A small self-supervised image encoder, trained from scratch: 32-pixel images, 59.9 epochs.
Rows from block 8, named by matrix and row number. Rows with one number belong to one channel. Each number is 128 + 32 x the weight over its row's rms, rounded and kept within 0 to 255. All counts start at 0. Numbers have three digits each. After the name is the row's rms in percent of the matrix's.
# convs0: first 3x3 conv (model.blocks.8.convs.0.weight, 144x144x3x3), inputs 0-17, a 3x3 kernel for each
# convs1: second 3x3 conv (model.blocks.8.convs.1.weight, 144x144x3x3, transposed), outputs 0-17, a 3x3 kernel for each
convs0.87 103:081089102043020091059025084092124137066082112127110118101092087122146152113152151147169154171172178202214205096122103117124090131151148130139134147137134169163128135121128164159144153173163083092090075080085052032045136125147117108125094063068126148136109116100144120129157185178094108104099092101133135157156148178128145126128157131083090069070059063095110109109146150132123114147160140059069059059063083124125140107069116090097106118103125113125158118078109180156119176156127135149136
convs1.87 119:171127125137099100159107110131108137153137139122087106129132150151138139135138112175155184156150185187204201156147158142135137130124130137118141155133147185162173113102124125127139129132138109120121148156153139143154129114095127118101113111102112114130153141147138133136160137148195162153205193159090125121083109101060076076100096130125142178215195201127151144122137153133145132078070073125120108114121121125072105145092091151167124138142139166167172179195170143152183127135162135130152
convs0.88 102:122064079084044078043066133063053119081096142120138143122138123165185171133133145065094082098134119103105088071073081128123137128120158100081083097110133115124110052070094122136154154160169099111090094086105166179170114104108131135125093073053167109136106109097162169147139173170138149151136113122157120126120137117107134114170166165098117133140150154107112113178179177113129117121063116140119105160172149116075106165161183138142101119101133127140169106128123150137120093084108074102085
convs1.88 103:147149129172137137191153143072076076108114105139123107084100127169193167176206208104097097118134111130107096079100112139157147137159133152120122193162159162125148089096110108146137114150142106126126091090096088073075090097111122141135127169137141122135137127099140139131112127128124138143143125119135148164131149161143175180152137151105120126069032060085102100146167155144160168145158150151145146123131127144106105189152162207216182103103106157146147216219180151129124134085059067031026
convs0.89 100:156160156114146135116126144137131143125140139089066090072000046148145149118135135097052099124082136183181189077035067143175164167179153161169139116066073115096107130131128139164160127151140122136132131143147134150117113096098146110137107074095129163124085062042097092131130153152120139156111111145134158152082099123113130135124152142140125121138112101106050090183162157153160168149165144133105112131111136116148133134113095109109094092126115142162161136168161187183165116097112130141149
convs1.89 110:143090142151121182160154171180196195145130122134132151137140126154164155170144155172128127141118126212197196189202169198210170175213187081058091086070093107098098133138128123128123132133122146127148136127151132125114154156130124123107126127133141105130165155140163163158121135121136144134139142137176169187181189189152137141079087097102134150152155178125118117162129117193166159152152161158163159093098107159123175144163161129181138148140153175168169142155141141085101129082075129134109
convs0.90 101:156123114145112084166120092133117119105086110104113139132073129132075149157101152126119154148136156138142128124089146158069159134054178108114161110108172113107147079106131118125142127147121130176130116154130109131140116131162131110186152122200130130098109133075096101113119124146151071140175096132122149085132151083119138075141140116141100094146125094120103126096068115106079129133142106105134083092116070161129157148114135109126137141121130136096140116134164169142106147143097089099105
convs1.90 109:108153151120145132147112131180142160144141135163132118148079105148120096135137126102136145113129129113136118125026134122084153110132158094108124102116152087090130138070120129071119149140156152099125139126127111104138200189184196155173192131157088117113113140117089085054105083148134067124144126118080109125069127127075130125077058092113077140120089168132112150129088150121107161151136154139138158153112139147212128153212120144076094119145134101165165099139166144127161138130165149129154
convs0.91 100:102140159090096120121150153093069161114078178160112190084109098126181130098133099096113073112136119121132113110116105119110101109114116107109079116144105122151091125108083115112117104122099076053064029045062064078109195158167144128127138108121116107137131159123172167175134112078153120096155131140122134128141161113109142110127111117139101126120103140099128132111146153110143129066048150088068131118079160088079114077052107068063084139128157097023114091024080097108081112133077085106080
convs1.91 114:199174155202127115181133120131036122136054114154072131148159154186170171182171153137118124122111120143136145118107116138116120127096114149133103158130108153135109108162151121172167120178152103085103061039038079076074169169162164182171155155152129124132113105129132166183138124119115112110115107093107132137114135147128146149150097078114078038150087056135129138154160163138152160145127138142115135118147157161109111158056077146152111116076099134083119139130135072073094082059071107088089
convs0.92 103:122075169117011127132076159125098163134075127129097123127152137166203172113156140105136108136167139107130108062114055137167160091108102119099094151127142120123109069094066147154150119124106129143114118143094110126116182170187121088125095101128145135148076070013179149165065089145119096151073076126124139125113141115101148091110117128111106139093116132147159140145157173113146154191149172140106094183100130134125128106103094082085100159151161130101137138180153097106107085125093106106093
convs1.92 110:143094164169094185165108161142061131124066112124069124159185172184186203136164170117125135086090102169154139128166147152163125111116103125113128123124137141145142134167135144160148124162124119128147079076104049046069146159157158172157121135139126116133170139160192197166130141135102125123096105104136124129130126141156150145070087099073099118125121135116117116136162176121156166118096099163153142112117087141103130149077090124146112096076118138144166147186183074050069065025051092050056
convs0.93 095:132123100117114099125109134105069152131064149175109154100134104151202128120146117185201181157194149146145122113141129106169138154186169153184135186236136151184125088067097086085108093090102121125130109113116132152141122114099149103123151136150093134121136200110112127123183177153136132124152140124080097120110126137107118101152144141148134154197170170044055079058061076076076097093089098092104091106134141133115149120087113165126106131107097111072109133130152139202102151255132123173119
convs1.93 095:126163176111205174128168178126086129138098162134088146138111136116090105112085116096143125128170144115139113068000072094082105138135129137175141140190141110112099098055115080000069102066103108110119094118112129152148133127143121062113143069101121133122143137134078068084113118116122137105123144101063073072076081063108110109090091076109132105124156126128124129100116143108120161061052060097077054114072067110133129116102121111087113138136145133141141141147156130147130121150119121140126
convs0.94 097:133120164107131167156136181119140132019043126060024119116115129127140128136139137160152150149153148145156137106117115108102117112120123106094119137124105117127099107123136121100134144124112113115097117115108121091140137150165084107130097086095114087109121122105132119104129125139119150146114166167148168187117095229137098192146130123134144142146149173054074101057068077080064099155131124103073119127098142131098109078053113081078120131140137100098114091090088137120108141167119137147132
convs1.94 103:111133148094113135098098145140117078142154129130117085116088114116072084157128112158185186139153158118121132063021076113087121136128133115138145143131153139143163126100118116082120155133152105076070162181142144173138098088093136117128159129128158183180155175189133133124094096096107096093103071099145161142121144124107118112119115122131131144126117136089115111059098119071065097130144125118126116127115118103118130128133147155139159134133144135125134133116119173214213147194196145155153
convs0.95 100:164125115120136121074125102134119140138147140071085075153119145153105126147150181124154134112128100119102134089078092070030025157168141140146145119121105129119112111107127081067097150160150158200137129149117104037047083078114134159166103117107171156107112119119080065104156152157153170152107110118142169152140149142136136129173195178144155144114065078064053094111116132128128129123151100132153136119076101084106094105145113108117114138117160112121134140121135152175150118116105071066073
convs1.95 111:135135141097102130116123155080106092129147126069087060163141152143121142146128152081084056058102102107118142182155134078062082120110132132122127143144120155165148130127138156118156119100114160134120128111076106115116131137146148127141114111092166196162147183170135162146113111128090094112152158166170146137134155148123126125094084079075092104136156170137121129161134138143165158153155152051067081141132151096153128064136097155175171117137114152148144181181198137112088121119140126131144
convs0.96 100:098084120114124136112094113094108108108131138089119140071065050046025050052038057120114122137103153140108127094106091135129126126130126113115128098089121076097095170155150161153160175170162149151164153121139186181200159158164164157158136133126104088087097077083146129142108105127139104144110110116094101071088125100105134102103070123113070107137116130084086046059069065086100074059062040091082066098117101114118104104094076068056051080136121119139095057055036118110126125112126159128151
convs1.96 089:166151152138127131149139152173199161171199152154176131107112096059060030073064063164162167109118101110115108158120144152108137160140161095085114105097123132131158164178171148161156143170159158150146171149136177166172104099099107096093120121118142135143153135148126110134132134114118123112097121106129115119132127121146137126127135148119122112148131118117117107122122119109110112120101109100077100103072099130143177099065115154150174143131140084061071098074091113124129105102102105095104
convs0.97 099:152107094142116138122116139127047144141078151147126141109100077127127101108130105176169155131155124129128116126120130099127139103115138139130117165164129141164161099096100086112093087064074171155120152135112125118135101106113118130136102135142116135140136150145134145151191139165159114151163146181119139117148187150110174119206174187197183199224205201036025041060047063099134125137107100124105117147169167113088120125060085196153109144141140144131152148143177103167113144205152099134102
convs1.97 083:127149136148168136136148153106086102140135136132120127138126150102096105106100103055096085101145118089115093080031132089080139154138156139184149141187143137133127126111148112079110122098112118088100088071096126144133121107126126098129134106110149152158159173159134119109126117125118122126085121077066067045107111061135116094082085082107135106114146112158148163136151192123134203066068085119132089140114092131158138137132126118103129161169157161187176145168173126123145123131128129144147
convs0.98 094:091062091089079101106099105110100145112072105139098134106154112137202141103160132161207174148207170120152125085095110100127098139155123158171150176209161162183154077053064072062065070063078139134110135129101126135128114116104104097093132142156108138144123184131104126112153156164127125139133140129110094107122102114131113109119110113119100112145138146043062073070049063074065087120127144111120101128138132132113144115079093138106089126130108102085101109092125182199143188255188126183139
convs1.98 100:158199166161217165143176163141158171151187199151160183119081117087050080078062112145166138180210167149177146039000090082065107111110120135166130154189139124125116076036092062000055089055101108112130113122120114135123161164178129124160129117137136143108151166141081100083110105115149139133133163117075079085071092074092091104113069068126121090128142121100105102076117112055098114100102089115110089124091079103120113118125130121101112128111107127152116139154137161165149155189140131149122
convs0.99 100:138105126117113134127101139104013125121054141146138157106127096139167109122137072164199165140184147127115132075069069079094101110138122149157125164197127140141098101079085083081094094091123101073086136111128149138133129110105116114120138155164106140125094151103100099110188160141162158137166148132109060125108114134091134115150140128149124120153126119042041064022031063063112115099094106095113114131153147090113115088099075141161101179171130109131131131165175130160118137221136112126104
convs1.99 086:119164155124206164100156147108078129126119145132130154163132146113080087130079100101149132137234184123155132084007060110066112137112114145176155175244175148158134129107132116029085094058102121099102099075117133156162147122139126067111123056091126137125158183164109115115102104117125128123112103088100112110113126113122105110116103111117145128135144151141160137127153159089137155093092079109146092112124115113158142158184176144135155128131150154171179152181169123141141101166135104138127
convs0.100 102:140156111124135135101145137152146158148116142115081066086120132085152138115160154108124137099123132097146124129163148111143111105125116110106102109141137140165156124084087111085103111105119182181132141162110092118120043097105086124126088102081078079131129158171140156171136163147117120131114118128100115112108101116102109062172190186173192185183205197108091080128100117157157132121137133134152117156150128140080067184084050189110069021107143094107125118104120118150134120191171078139149
convs1.100 087:172153123164149121132131137062100090113186169086140144114103124125143114132137121125133142130122110097096084081057120157151151177149151139137096155169138123140128060072142105126156139166178107120147115108106133126114111113149137144180137156175120143130119170172026078103118086117115092113102113079097104080114130093133133124136094084131098082128112101134108122112141131113130143085105114108115118184170154119156122161170163151132154152126115181190147165182173157145163111117115122116128
convs0.101 100:131152166082117120062128124118139139099124120115095087067117091064076060111108075131169118072121100113129099121148111104134095143141083149136170220205210191206219157163130107107127120102092118107111139140137132110137116113140108088098116113105114125149130155113111105077098111113090131130098091100167162149144150147144126132132150141131142132095097119096126126098117116114109088096099092135158136133151149056038046090097077069091081094097108104103103124132121147190153139181145108122121
convs1.101 093:115072069118119089115107081085089114083067082119103120140116139135068073126076083158119118157141129156149134160124167133090127137134149177166156194188177173166163118095108142096116127082104169161157159156161181194197097104087077086066050074059138148161140159157147158166093103123106097111110092088138144141131139145126133145166179188184191195179186198106127104107110083098112094118141111050084061096116111148140124100123118143126144172184159158168154148170152130133122148130126108113118
convs0.102 099:137101128109097140088140124136162131121170144163178170118126149118145159136161146101121091132173132125142121124100139040067113090093113126127108144141135116106112129148152094088128098078100106125082086124071067104107126127068096117076107136097183165131139129127095108158132068143100075148145124181124150118128178126159161125162143221122118205153175246126108130116118135118138145109111097087099127130125154099120120103091112128107132132153124138113115157138153079107084101134108084074070
convs1.102 096:095092108122094098146148146141216167141173140127165121142113132116120125148126124087146101073129100119152146127139147104135159144128148087095095126121110117124122143197154100166149054130127093116078116168133074155110108165112136174152143186138094131146119150118082105099138135100146138140078096117093153137135175166104145134098139111106160142103118131117136155098132162091131157070097124117137129082081064065122109084115109107133125104108086116110105127160134103131147115162145123165146
convs0.103 099:102109087121116148155117123088085114112125090139150070123123092104088087105148124093114108077121094096081089089125086088144114076151111149119126111096141171144169098077093129119117107089131104183084104171147087110167147098139139124144156157142090080097101112072092052071077111105110110119097109126092127136111139099115128133136182133146163145113135178078087120074067100086098086100135102117158069092108116118098119142123055118152088125126124077112099118127141134118078150154122144094096
convs1.103 116:144131165121152132122167148129138148056111103105187199058067118037083095067071119070067049057073052136110102054010089084084108089094081154131160179196175115164179118171201146142178132089140109120127130116111154120148146177153137174158104144152096070066163162152084079097107107122143076092144107097154133129148130117146167146165167094152121093140107132089095089105129094096144117129099101107102104105096113156169127153209159137111145125105081162168133128159144118135130155157136133160179
convs0.104 101:156104058149133098139125104179183175176117144107049117082070086053074064043094092128104115136141125154156129122093124096048087121117129093101116128149102127134108080066106122121131144147139117141099121102100136106122094131079118110122077115113124124117136157112166145149173156131159121148155123161096139103131129143103099084171132115154099129191121162082052059034012050032065093132131096118116100147110122124109093110090115163152169098094106100083108144162191127144068151229106150164107
convs1.104 084:101153175119174146142124156129088069151139133176131104129132128149151133167176141139173152142156147113111098077012096149145164157136135126183184145193184111113135115082089102061085163153142113095086159151126162156147108088099150098136180121120109130121151153163138088097116077129091046115084085106107141118120139105140129143137111134103096162087106138098119145106127180120111166091125092086126118135120133119158132176174156170124158148158158156196205154161154131126136108127122132127127
convs0.105 098:141123118125096110113121100146107105104075109128107137131116109099113139122149153108080090110069100113126111132166135114139083124147087128151139074077069131147140118147122075078105099135113162182160175199144113125115097110120170150161121119164106069097127150133098109085099131114092048099152141131056043047105129123149124112099133135172190179225220203117069086102123116139138158121129154161180125122132103184093109175143116136100078092092140156163189142122157121102091127141110128154117
convs1.105 099:140180127155154116133151135112129117109147149091097099097102128086133133096165139088077076107094089059076070109110136147161157121148110138156150175173162147170187098067123097098136134134148149167152102136109101091068104085119145149149119120102139141133126144138049099061108073087105081087145154113108111100095104100139123136140096084115108083096118110127104157104099129156150135133116129034048066118097076104131098144168145121084104123126112131149129108105114163179180140170176160176188
convs0.106 097:105153111090148160099143146149109150165067115190116116090169143137234186144215173141175181118171153118154138054090101099120109146165161159171163177227212175217199107097112090093108094104135142093109150114111127099109104145118117142128094111109083104144115174174137164126178173151147143151159151150144135120159125138150119087166166196167174191206179183048082087070107154086101115099080121103075104128126102121106133123072094165099073092126114142129100137072094073143138124206188092163108
convs1.106 097:132191154173182135155154140088113150107132183122142176128117168107095133101080107126127120122155142109127121073052124126119131147126137141157103138146111102098103069063119048066129129151178104080090125115099130137134123112110119088123136126133140123095128141142047067096105107080123145090089141090075065053073067072115093098113116068125160100114157102148145140120139147115122132089082066115090077116092084127121122138116120146108118168148124152133116154121102132140134129140136122123142
convs0.107 100:100057054148114054127099064111080067147148145135126122169169152157158155138137126126076098154096110154079112194171193167152171151128133101139138063094094101135113116113118141155148126162150142147138104046073160149152149123146149113163109080115034099047095156108157193143113099121122049091120075093167129129106114084118118094161170169151098145146113142177172139127129113109097103086112033133152090124153108105129105099128129149152126058091083058132157128152153161124134155134128173129137
convs1.107 101:117160110071159111071140111148134134173164166149150171176177174149165158152137161145200200135139113148158141182129172154095147138106140124101140098089110113097138158186171142157147146130130145137159138113143164111170084095085122107102142151122146132141165117129133090130129144168103132182090135150096119121128152151161180162171174193148138189125113183105101122134121143131103107158149143169126130154111131112129138071086105082073117153153136076068079087101122174164156185151128218167175
convs0.108 104:131145162156129173141148155098144137115113139126132122109138144147185152166191165121120096144165129150179146093131125087130097100165126142138137136150099105103066121135125148173127131143115107066076079066067081055038150168105138142093119119097154126158094046106110045142127145129110141124096146132132152128177175142114131116126118140112106122122104101133152122131162132104141121124084121061000076066000087106177188046026130075053125184210135101070082131053088156141159158161158142149150
convs1.108 095:140089135151093126122110127182161169182163165125127137145147152132142146107107127147141157147116147159158165118111123132118126125100139113117101116116111151142133137157153141145133139139118113104116085054079090072090139128106125134108104120109185135140161131137168201183121148142116154140111126131087070106086071117078064106113124138108157129157163154135133125140158151107132144166106107175100114171158143150084133142060107106184147140069083149118143140146153119119123113092099126103103
convs0.109 099:100123157117119174093144198109105133143136168116150198159176174150159112133121090152135123160157147133086116124163132120183134065117059109087089120099109090068059097112092135160142146122131161170139120160132118136102185127135134070106148117111093082114063053082158187198121134119162186178125150172162159113144156099116123118158150156123112149095114119169165202131160139138141108094082106103093115086091112129108121102103123097092093145130147105083107123108086085086122121103143129147158
convs1.109 108:185150145197152177184156139138104109164136158147148143096130103063097074088100082156141141112086112158136125114158139132140117140139118128109119139112119134102109138183151130165144129172130096123099095096116114129136156165155186186168162195185174163146196128151130098102152163147142171161141162152124105126130134153153164176123144162127178148139163146127145138125142135110120108112079089118055084122071108164143131143086147122135153149139156124117143108128127087085092069029069081042070
convs0.110 100:116138133151180161114177137099113107115160142119174143146146131133105119170101120150155141134146140101095118104162107136182109100130059072080076115111107116098093139148119168169152172149165171173166132140141096110088144113083103111050118111041100104101110135123209213171153149144172169136113138126162132115138116105112097113146121124126117105085089093168184136141135082152101064115071116102108117133129099112072100087086070103099069133114119066111076132149083097129139148157160162158161
convs1.110 101:175147150130132152143151146074143144126183172129197185084109127068112094077100092207221171136114100138134133133167160132167163174191151125094089116105097120101082109118145108134147121140153143179143135138142114131134083105141117125152138147176146162136164178155122109106130120116107141143118147154106080094100095110109119149139124131122153130119149116108128121132146124126130113138132104161133108125111092138101092158080078095073079141122128130097108125106097098109086116095041100068022
convs0.111 097:113071121120096120124103129117076117102020108131084126124129124142142131121128125157192168167193156157172134072057066101101100111117112133149127158186143142166133106092130116071099137108112114092098097060088105093105137134150124122129139140154117118100121147088113117080155148149126145144148148134124117167143080177157151164154125157116106143152138158066077085056057068062061101129111131117104131120125138123141142091096119104115107158161146101122106096111139123160118137184118119158112
convs1.111 099:128167172127200182118155154114101101136127131129108102112092122105071090129095109150195176169226213158179182077000068131099136148128145146183155160176155127127128122106133107082112121103129092073091106114123127140141085081096077045087095062075127138125159166142146133121111117121123141138119119115112136136120134123120110120113115135126144149123141145102118126086120153083109155115120102145161119135127107125145134154151147136128151146160159149172175140152154158183174169206173165179160
convs0.112 102:136125084138106121115092110161142146172149154119123104058039077004052075046139123136133159111126160109155150126138137076043031088103111112121146083130120086097087116105119092124127093150165146156140086105109076085143090158128132125101096125111106124160114142164132117126172176156160140163134123139049096088076156150063148093129109108153127143164150174086031041076034067133126116106129130111122102122111119142073084189080083198108102078145144141111122174138136108148122116183159113143116
convs1.112 092:152169127159182110131158129110109122130172152105116117102067120112134131126159148139171157164168140112130120126096204168160189186171169165157121161192147131131139098079147090087142142139152142157185120148131160152151111108145128128158165161181152128105139139145102076085098066083078035089080083092123131093120128097115114108128068050155119084139137132123107133115170177155188199112118107087091085145135104131148117155154130159117135155115091164184132158181159159106113129101088137103109
convs0.113 100:138167115152137142139132141125137147146121141101098107044005051018007041079074079117076107120077107112123123131142136117062117100108099133105128124093085106117107117107119102063117093070102125187127127226128088092076108157133114127146103138157121125118127132110162151162132125125127098142124154152090102112115146125109138093149160143175211189166175168079041064082048059122128128107143108122213107117139115088055102133138115140127109113106148118088132172144181141142131170187148146168144
convs1.113 091:142164144131137129106087126122086069123128107101094120137180156132198139135182122071083083088099094084065070114098136134173156139151141138172157152192171139159164146107159161128168160147160130081103108097115143134146134100114145111125161117099113137139121148148113090096151110140128032087142110113093101092103099080129126117107066087106072100128121146146154144154172183165172169103124135068103122130120138090166132129142149158104148127136140153185168134137147119091117086083101119124134
convs0.114 097:176142097159132102129120103152168174189156182126064108086084091051079085079081089141116157133101124129112137163170135108109083154116121112122133127128087116128090141127140136117142139139150143167163125145120092127137116153086149124160135133157127113139121178121118131132177174124149142129138110132063131126092140120084094056183181167194204178202190186083072053087077089120109123113110147119180112110128097151096138161111118190172132083111127113081149139138159156191163178254172140177142
convs1.114 098:126143130101174125108129134136084108138110155124110134129122129133167135105142128108104118125104113098083085132073137134161159151157148126182143123184144109119120132070134116050099147121131126102107117075104145116135113082108117067115133100114112112117121142137062072069137091137124040094118125097101107098098117089136156137127068102115063087121129127151115133143124163150138169111115108079060067131127126126173138154145128163118120136129116142182153147146155121100138096084118133117138
convs0.115 099:166068071135068085130048064108064106173131165163110151124131105132174138089135116152178167099117102094086064101117113093122087104081089153169123143176106106136096115117101124120105097089090112120103081100097087100119141151128158149152137149134111122123115142144080111120192168144115094088120077080100100086111117106058085082174153164143099123153109134090078080079081097073085110088083102089111114097128129127099130130071082172145110091092101120118141112133168142180126148206142098119100
convs1.115 092:141195166139232174136188177129098093149132118125094082134124125126109101103104108108131141127174162140159149098027106114088124136128153141172159157202177126136134127090108118071108132102120148131129116091109144146155142131139128092127115059064125137117138164144041035033101064129123070129119126119094102112112132114142137130064032071083075121108122154140151153139160178108136170069089070089107084104090074130171152138149137117078089148170153158206178140176172137114124105127112100114107
convs0.116 100:114159114110120115122106118136152145128136152104110131057054085039070073088105103143120125153154150150155144141149172130130151162166171147122130170154128152159126114110120110092110112098106140189101163241155092111088113135103108115103085103099105122116108115090115103108142113110141153142128163163127132139146163169144169140170171156187233210161176190081071084098100098113153142106133078105177097089109113076076077109134110107113093126144124122111131134118159085120098109152120095122106
convs1.116 090:132140133114132112076097121126078076130121116119107137166201174157184159174194169094107122128129119106090098105106134135156166144159140154196173169193180160179184131116142126123158148145144099075083097097107114123132133107118139114125160137138154175164167191182134129141129111160112069132126099128116115117108121121131126130089093102097111106110129126161175158155177169173177167117126112101124114123097108100158124124128142156114162136147142142150139133133127124108130110111117131128125
convs0.117 098:142141140133097163130105150177122193169085156164120142061082107057121111077143128137171131118194132121175134087069109111078098149160135136145149139178137107147129117088089103115099107128114106097061095085096140126152128159134136147122109144130106133129139139124151158156194192145145155140129146146129104109132096152119148108104111088108119124155145146082033068102058082118089100119088074118080079150148124166136179118052158162117134104139124157128104173148162106159116123192151116171151
convs1.117 092:103172133116185137112145108081076102110125172132117155155131174106073126147129154138195147153173126125119092091009131136101136155135147194225152162187144101097113106034103060000099115088137086057094130149154145186164107083107107096143131117153137158137105131135092089097094100094109104108093093094088084092104099120124102132118136088152173141143151139128152135094136154089119162068064082089100104089055101112151113116133147129146178168150126154154117135133110138132130110113093129101094
convs0.118 103:079116116088133128097120147072056053062095045070082082130117160129116166132129161087095119100081116103129161120071102102076130094073118128112108110093101140118089074106124072115168097120150173120092179112035132102048102128124094126121121131117124161128125165124149157166120141105163135104119111121083099100114119118090093080143125099164094016092077045123118132100105125110116137165158147194168129156147109147133121184165148141145158112125128119123094109123084129150155134144126122096118
convs1.118 110:148135156138146156159154146168157157157141138190157158175158149135105105168155140138098161080069115105083113159131118151110104163157139146122141113092083130104099185157164172137147176147166115126145117150182110139187151132139143119119171132144125130144130131132111111147088104140094112143128145170132144143128130131140132133093115146107128185126149204176164134178169133187158130186171179189168187174169186123129194105133162169139159117116156116111150127125154115070103098051073111072101
convs0.119 099:102123122090105107111099103127170172141155181105145153095124110093075113076084105136092112145155172139168160153162142145128114144134119158136141156124123139131104141124113134105104133120120111161136143225172110183152145167122146144120092096101106104106081067041101089068079095094078152158137206170136129121139108147152180167123144142152244218173249223096083072116078113106108119095103104089145102089147096114125113124146085137140081147148128117144127119147132095102069096103078097108085
convs1.119 096:146150123134135103103112094119112128128154168081123162126127147130127158154171158129103124114094120099101099093124151164163157155161141169178148153169168165182199084092133082099131120130139092094131103141121118140110125120107146143132155144139171174133144148140144136135105098120099105114114103126122132126121111126124129142131144112144162118152158123154176140131151146149164158098125109084111124082119112115128124141150165176173176159161161142152145140155148127125126121118123139137133
convs0.120 100:096116165068133132080119102108155063115174102140155093116150159097156167109161132107113100142157159102125120097130156075122160116140113133157138133115109138108109117113132134114137133125142121122137157143139121110134118159062115147067112149094196129179164118183148121152164170103196201090166171085135121151121126117076131066142136098185173091163170110128111124104111121109134107176116156147113166105105156178175138119127138092122157154149079167100086152095133164145122162160099146140099
convs1.120 109:118067140097038121106061109082145193087151204060174202136130125151132140185140154175175147175161130151152144110120083149112087154116123115108111104104085100089072127156081137156096153161121094150094110130088092102082173203188167188163120156145118104085096107128084087110111135146133141145136121141136062066143072066153110081122137161144167159150161167177143159154121109164146098155161084151164129110135111191153130144128141056134157160141185157152171125130151092101132115105113134136108
convs0.121 100:178132113166113119149091128162154170183104175135099153067077070076128082049076072130129141134164140121129116137155152112121101097090076110097096117141082095101057097097102102111103097119122105122109081080088071078113113097096138118149152171199091111124121156144105101103208190162175146139151138151058049071083000125099113107139073095131053082150099120073048078069032073104084134109103129105084115110105112133109130151078109183149122082100109140107167143159192133151120155213152106139107
convs1.121 090:118166162115191147089128143131099113128105126136094110153132144117119108105111111097158136149180139123142100132034145149139163157132147159214176173218179125131139114044098101033067143103113135084138124141154150171154126107130119079127132086098122134123135153151086045054090072105105064085064089064116122111085114092087101127110078104114094113137149141163160178128168205122150186091117093104113112140095107134151129171186148160103118115101107149201172138146155108103132100133114118114115
convs0.122 105:092064037138127069098105075089107088132129123112107114123139129141149130136140121154140125140131118157132110092109121106128111125133133140156168130153146140145132121144123120140147100128119152124128112050090141082086126112093104095106079069085095102103125160163150170158150132132130093094085054047119118151111103099109093081156137126135104079116079039093130128088124112113121113110099087127126092126114108107096094085076107128105109037064044052079081129129138167159161175154164191164175
convs1.122 097:139172104103127084117112127127120146160158167117110149124137149165163176138131160127157171120134116177190176168161177144119150148117145135104146123108156167149181122123133096100113093102109177168170137117149192138178075082071107106086154139109095092074124100093086073093091099139069084123104151135131137142175181187190188187143135167133141175199204206092113111091126140099105100131122115115078079078072075085066110110097106117109113120115105086058074131118142151167140152143129177136141
convs0.123 100:125111118146113131148122128158155150161150156174149145097109126095135135097134143084069070072103088103125100113117130080101110055072092138122114139154131148163141088073077076093101093095095171180123121112070098090089096132113108134109096117101115119136123117126145152154166129136131103132139111134095132126134165125137159107196186199168154177207189187098064085106100113124112120152152136160135122185170152133108119170088090212138092109151149124107123136129144085131100134167146085125103
convs1.123 089:162161146174176138165159150120140126129168171124168165137132151109115133128141145096124098114132100109115100124130175137119156156143148123152109117152119120114116137135150118103134129132137118109118127131106135145122100111119119113138124133128101134122114131114065066071098082095073047069045051065109118074117127091131130104094088063109112077088100072162157169140157189134150193068088099107106099109083083118156130129132125107080100172162155155194162143172167142132158119136139144145144
convs0.124 096:187136109150109098146092111149118141144099115138069103093145125119180158098127121122118126109111119129119111098128122088124130094113133119152127121152107137154119097117129104122143130134143146151130147161136111121120163185141181168161156159154093107119121162118104124120151164151119098130140104113093107103091110115095092080177181190182193194213184196085084093121125135121143135123105105135147113111126132100079107132092072186146115101097104124102096149132156106162138128209124110156105
convs1.124 091:123175150141202148144139132114059067118094108117084099104127127106152130083123123100106107113132118116114103105092112135157146138148139154193166171197175142134143116102124128101151145139159093093102079073093125117140096074085109052073103050063125118098166166135113084093141104148136100118135159117090107101110127113146148150113088120099085122114125141141136138161161171173159170103113092079106075130118110146154133156131134141101131155169143156217185155152148146136145129131122141140135
convs0.125 097:176106109147119114112103071148111159194134156174113133112133118147191149101145116119141131109127098111097065121143106150193108143170140129129110136164122135159147097121086148150120143121118124143109122130120108129127171177160190165201163169190085066091095163128106149134158135115119094079133062078076081097103117090083093055142141145140134121166109132066082070102080109111134143074071124089152141107141130167109113151115085197188120120109114103116171113167178119123100151197135106153112
convs1.125 106:151179144150228155139168142117093088120089100128099099145141131143159108116133114093091122091117122119136122080023080095091096127130126129157127169217166149170149115076118111078104122113135109108129074062093145145154096091122074023069069013027086082094158169167089111074118095150115076128102124091099098110096103105165152159070054094067051099108121127146150134145179170126144174069055082090105093139138110145151125186185143123081088123128128157211178141182165128110126114114109130129119
convs0.126 100:103119106106139104063071037149151158129155154106098143114115093055061079143146137120119114140146117147104140099145105101131106108108065108114129105096092115109087097087065101081114115123153066101124016099115156170153159147135183162140123075081121141130078150104156180138157181159172186126122075103137131137119137126121166172113121084117104090111072125141132125068030078102102101127137157068144122120133118159182132075108091061055095139164109130112083174105110128169198166209187181214181
convs1.126 099:178209141124164138116159114134132162152153177138137124076048081073049093109115135180172171128128114116125103117148161135149169142166142170149143142129121147133104074057105082071131093107131186210179177149139114084095089079084117105107148124154124113113120117113080093100148138139107139138123176159119094079137119101123124112125110140140133135148164147011046086068110148066104120080103107148128110109095115102096084148099122129051103121114130111077081111095104146167142143141108135119112
convs0.127 099:174119044139139103130134119171185179138126165118058132115103098082127099125127111129096095166128128166154138106097134091047106129104113113133127150140074144147099083054107128113141155165144119126091108096086129113131129114042119109120077080108133113102164150102144115146160135098146134143148119151095111112110142119125106119173155122169127143196126171097078090037063083045071102143141100122097077126104122137148096092077096115103160081108097103070107129106154137131063196216091177166106
convs1.127 088:080142170107148157138093143129088061150136117163119107129110126143156143143180148127154139151136119125091085112007105144152175125125135128167160128159156100097121115048059100048067177132121147137117171169154159158153106079091169095126182120113114133125143142139127087070102077140091055120075100108107119124121118099128110119123099128103108177086098140096101145102084181138107153112123090080115091152125121116149126140160150155111146156170157151177178152137139112119133101128128126121127
convs0.128 099:121139175100052138102069114100097159085070123087062129073075075118127111110121118110125112098120117121146118144144150120118107121099113157148145171155145140142148168131130117101101133110107126132116094112088063073094142136140117105121129105139084085099109106101101090070169151154168127135155125128131172165153152146127149147146117138138114129125095111107114108121116121121103134096071107088108137065077082099113127152137170126116145158173193183144152136083131047050077072069043079077049
convs1.128 095:227142126242128106192128124161057107192094148148085133109122114114126106101108081145141137146148143144135161127128125108114109114100115163151149166158161153155156130140139134151142139147129071038068107092097122127123161144132165160146162162166148131137139105101154142128144146151134143155156163161127173152135174151128157138134123119108120122142119136147179171155193178153182170149129131144109099147122122147126117147089098159176147155133123148127146139153141071039071028000027074036076